A small image captioner, trained from scratch.
Model: encoder arch mobilenet_v2, encoder norm batchnorm, encoder activation relu6, decoder activation gelu.
Training: soap at rate 0.0028, 2200 steps, batches of 64.
Rows from block 4 of the image encoder of a small image captioner, named by matrix and row number. Rows with one number belong to one channel. Each number is 128 + 32 x the weight over its row's rms, rounded and kept within 0 to 255. All counts start at 0. Numbers have three digits each.
Before each channel's rows are labels from the 100 images, of 14976, where the channel reaches its highest value: "strongest on" is what is common among them; "colour at peak" is the nearest of a few named colours to the mean colour under the peak. Only what is clearly more common there than usual is listed. The data: regions of photos with short descriptions (Visual Genome). In brackets: how many of the 100, against the usual share in percent.
# convs0: expand pointwise conv (encoder.blocks.4.convs.0.weight, 640x160x1x1), inputs 80-159
# convs2: project pointwise conv (encoder.blocks.4.convs.2.weight, 160x640x1x1, transposed), outputs 80-159

strongest on: text has "sky" (47 vs 1.9); text has "blue" (28 vs 5.3)
colour at peak: cyan (47 vs 1)
convs0.332:097145139137168048138086143126120167157112101117132178106159173167114046099111134087096119152153148153110139148129089137182209153155149154076151162116122161125115122165104091115179128137057159101160079124110153136102192130196103120124099176
convs2.332:184119170108104096124073087103112134105145122116170041097133195082137180087139171119113117133126137120125122080118104121152131079079141114103143221135161180151159146136143151175177140145129162109125112078110134099100140157134117127137111125

strongest on: text has "black" (29 vs 7.5)
colour at peak: black (48 vs 11.7)
convs0.466:086129134133080141119112073133111100084055145129092086108110118100090168132143085100151128134140098125133155161082125133116093075121084162220077108134136094110094164164123163125128133117132136106052147072094077131119134116179114100169137122
convs2.466:089122139145147190178064099115167142084162142173170091134078126169068142105153137119117094137167105051092140092121123160108132112126090135125174130192113060162100174147087055142139044087130098124124149149146084144178111143119137163122146120

strongest on: text has "man" (31 vs 8.1)
colour at peak: black (28 vs 11.7)
convs0.298:059140120097145081102148136088101165136140107131130100148105099131169118119155122150092162164150113076136161120136076223156089118106149102145129110089101172144194129145148125142079154128126174128139168128125183095082168094126057079122210132
convs2.298:110125145152101114132082157122127127127105161082127130156104181118126153108148144077143097131112127140131135163104110057075148138128126113137077064144162130145079089129119128165190102075093125128149086151181140146124103067091163122188142114

strongest on: text has "sky" (34 vs 1.9); text has "blue" (25 vs 5.3)
colour at peak: blue (37 vs 0.8); cyan (30 vs 1)
convs0.310:146064100116169105110173202164129082079131141163128151088172121122118145097067106107160116116143110124103158141105138110125135124121115214183092104165123141114194150137118110128205151131139155145092094131178134101143201130106173076158177086
convs2.310:194110135110155089045104110124150140076147151164064111159130111142156156119116086166121101087132132098111133099112150168137139220123178188158136091100136134072144090106134125131113118118097145098124128059167098045133150085156130151114115155

strongest on: text has "black" (37 vs 7.5)
colour at peak: black (46 vs 11.7)
convs0.580:125152073122140149088164104177145061113123170146129138169020160130084105090149083104179153104085087097139144111081174145152160099099131159133104146100135144120149054124195160125092153101110125149132062174136191164105194075144149091134147145
convs2.580:097078086165133090166200099116081155076088106110112197120142150131150156140068145089098129117172141139098152081131141169127123113166156123173190126129063109133129175155124138153177099124132190124123083156181154136178118128163111139130149121

strongest on: text has "black" (25 vs 7.5)
colour at peak: black (40 vs 11.7)
convs0.621:018079105149163104108140154080114124117146127133148087097142191210158132165141051129156098098098141177172114086120133130123095122088132132127152110084090156098150176083106161117118156144133168099093107143144224128129155079089119094119072156
convs2.621:136138196088103071162103168158164127167088118138126149145128117091092097108152111172116107169211104155159101121085104167094178120172104151112109063109171127155127105099109132122126114135133191188141174160081141113150117119085172154121156097

strongest on: text has "sky" (30 vs 1.9); text has "blue" (28 vs 5.3)
colour at peak: cyan (41 vs 1); blue (25 vs 0.8)
convs0.395:149134140127150141081118214140153132152159125101146161142157129102119143120130163136104128136133096112129107075206204139115165154142123107080066087127126131122180130066064061104142149113143134130144176134130118109138072215173120159162077107
convs2.395:164087128131132140144131106119175087127142104171063152089136155124082118139191057199125118106130162137096072174122108144207115071111134131147178125075132151115133167173129157180160088171103128089161106083074109114129042185166146138103195120

strongest on: text has "sky" (51 vs 1.9); text has "blue" (33 vs 5.3)
colour at peak: white (39 vs 5.1)
convs0.193:172137103143117056137082051132157147123142091104128103158130122109163109166164172070060124166175146129125089160106122137137149157043125114068101162117104171122101130122124105167096192118102128107166111091112136160111137164095114089138180139
convs2.193:076113148154166074124065092127147074167104106128139063066101095069097135113092150110090154091151203111104149109087171145170091059105184150112145113126102123132160147169124140146166130093090140112138084098121102112082117151088188093128153158

strongest on: text has "sky" (44 vs 1.9)
colour at peak: white (36 vs 5.1)
convs0.454:171090157093132135105107118221133137096142089207128150067144121120185154124159144092156097113140159118140099178155178100099141165129160145189127145135097165110160147100123087155182099186099172132131127175138128098184100148185153089155114084
convs2.454:154116111136147066088089122088216164039189124170091117092139137094148160136101130093113091129121155141152147129087099115087162117123126101171136133181178137151144101174130090107182170116067155087137124102092166091154136077204127115097149178

strongest on: text has "blue" (33 vs 5.3)
colour at peak: black (30 vs 11.7)
convs0.230:191119069089086115156150128146150130136121121114156166128167157101150162134147160151135118105106146093127163150129150155158141080086079129079192160163153152095071076136141140106052117096097103150117161097114121073107082175139129134108077162
convs2.230:142154097129142107111059105118142173153160179095160168146135158104106074126118104067122118124124147093139136134128149131171137048120127181073147119159115178128088076173177112148108138105089133122122098157139074094107164150086162107131155154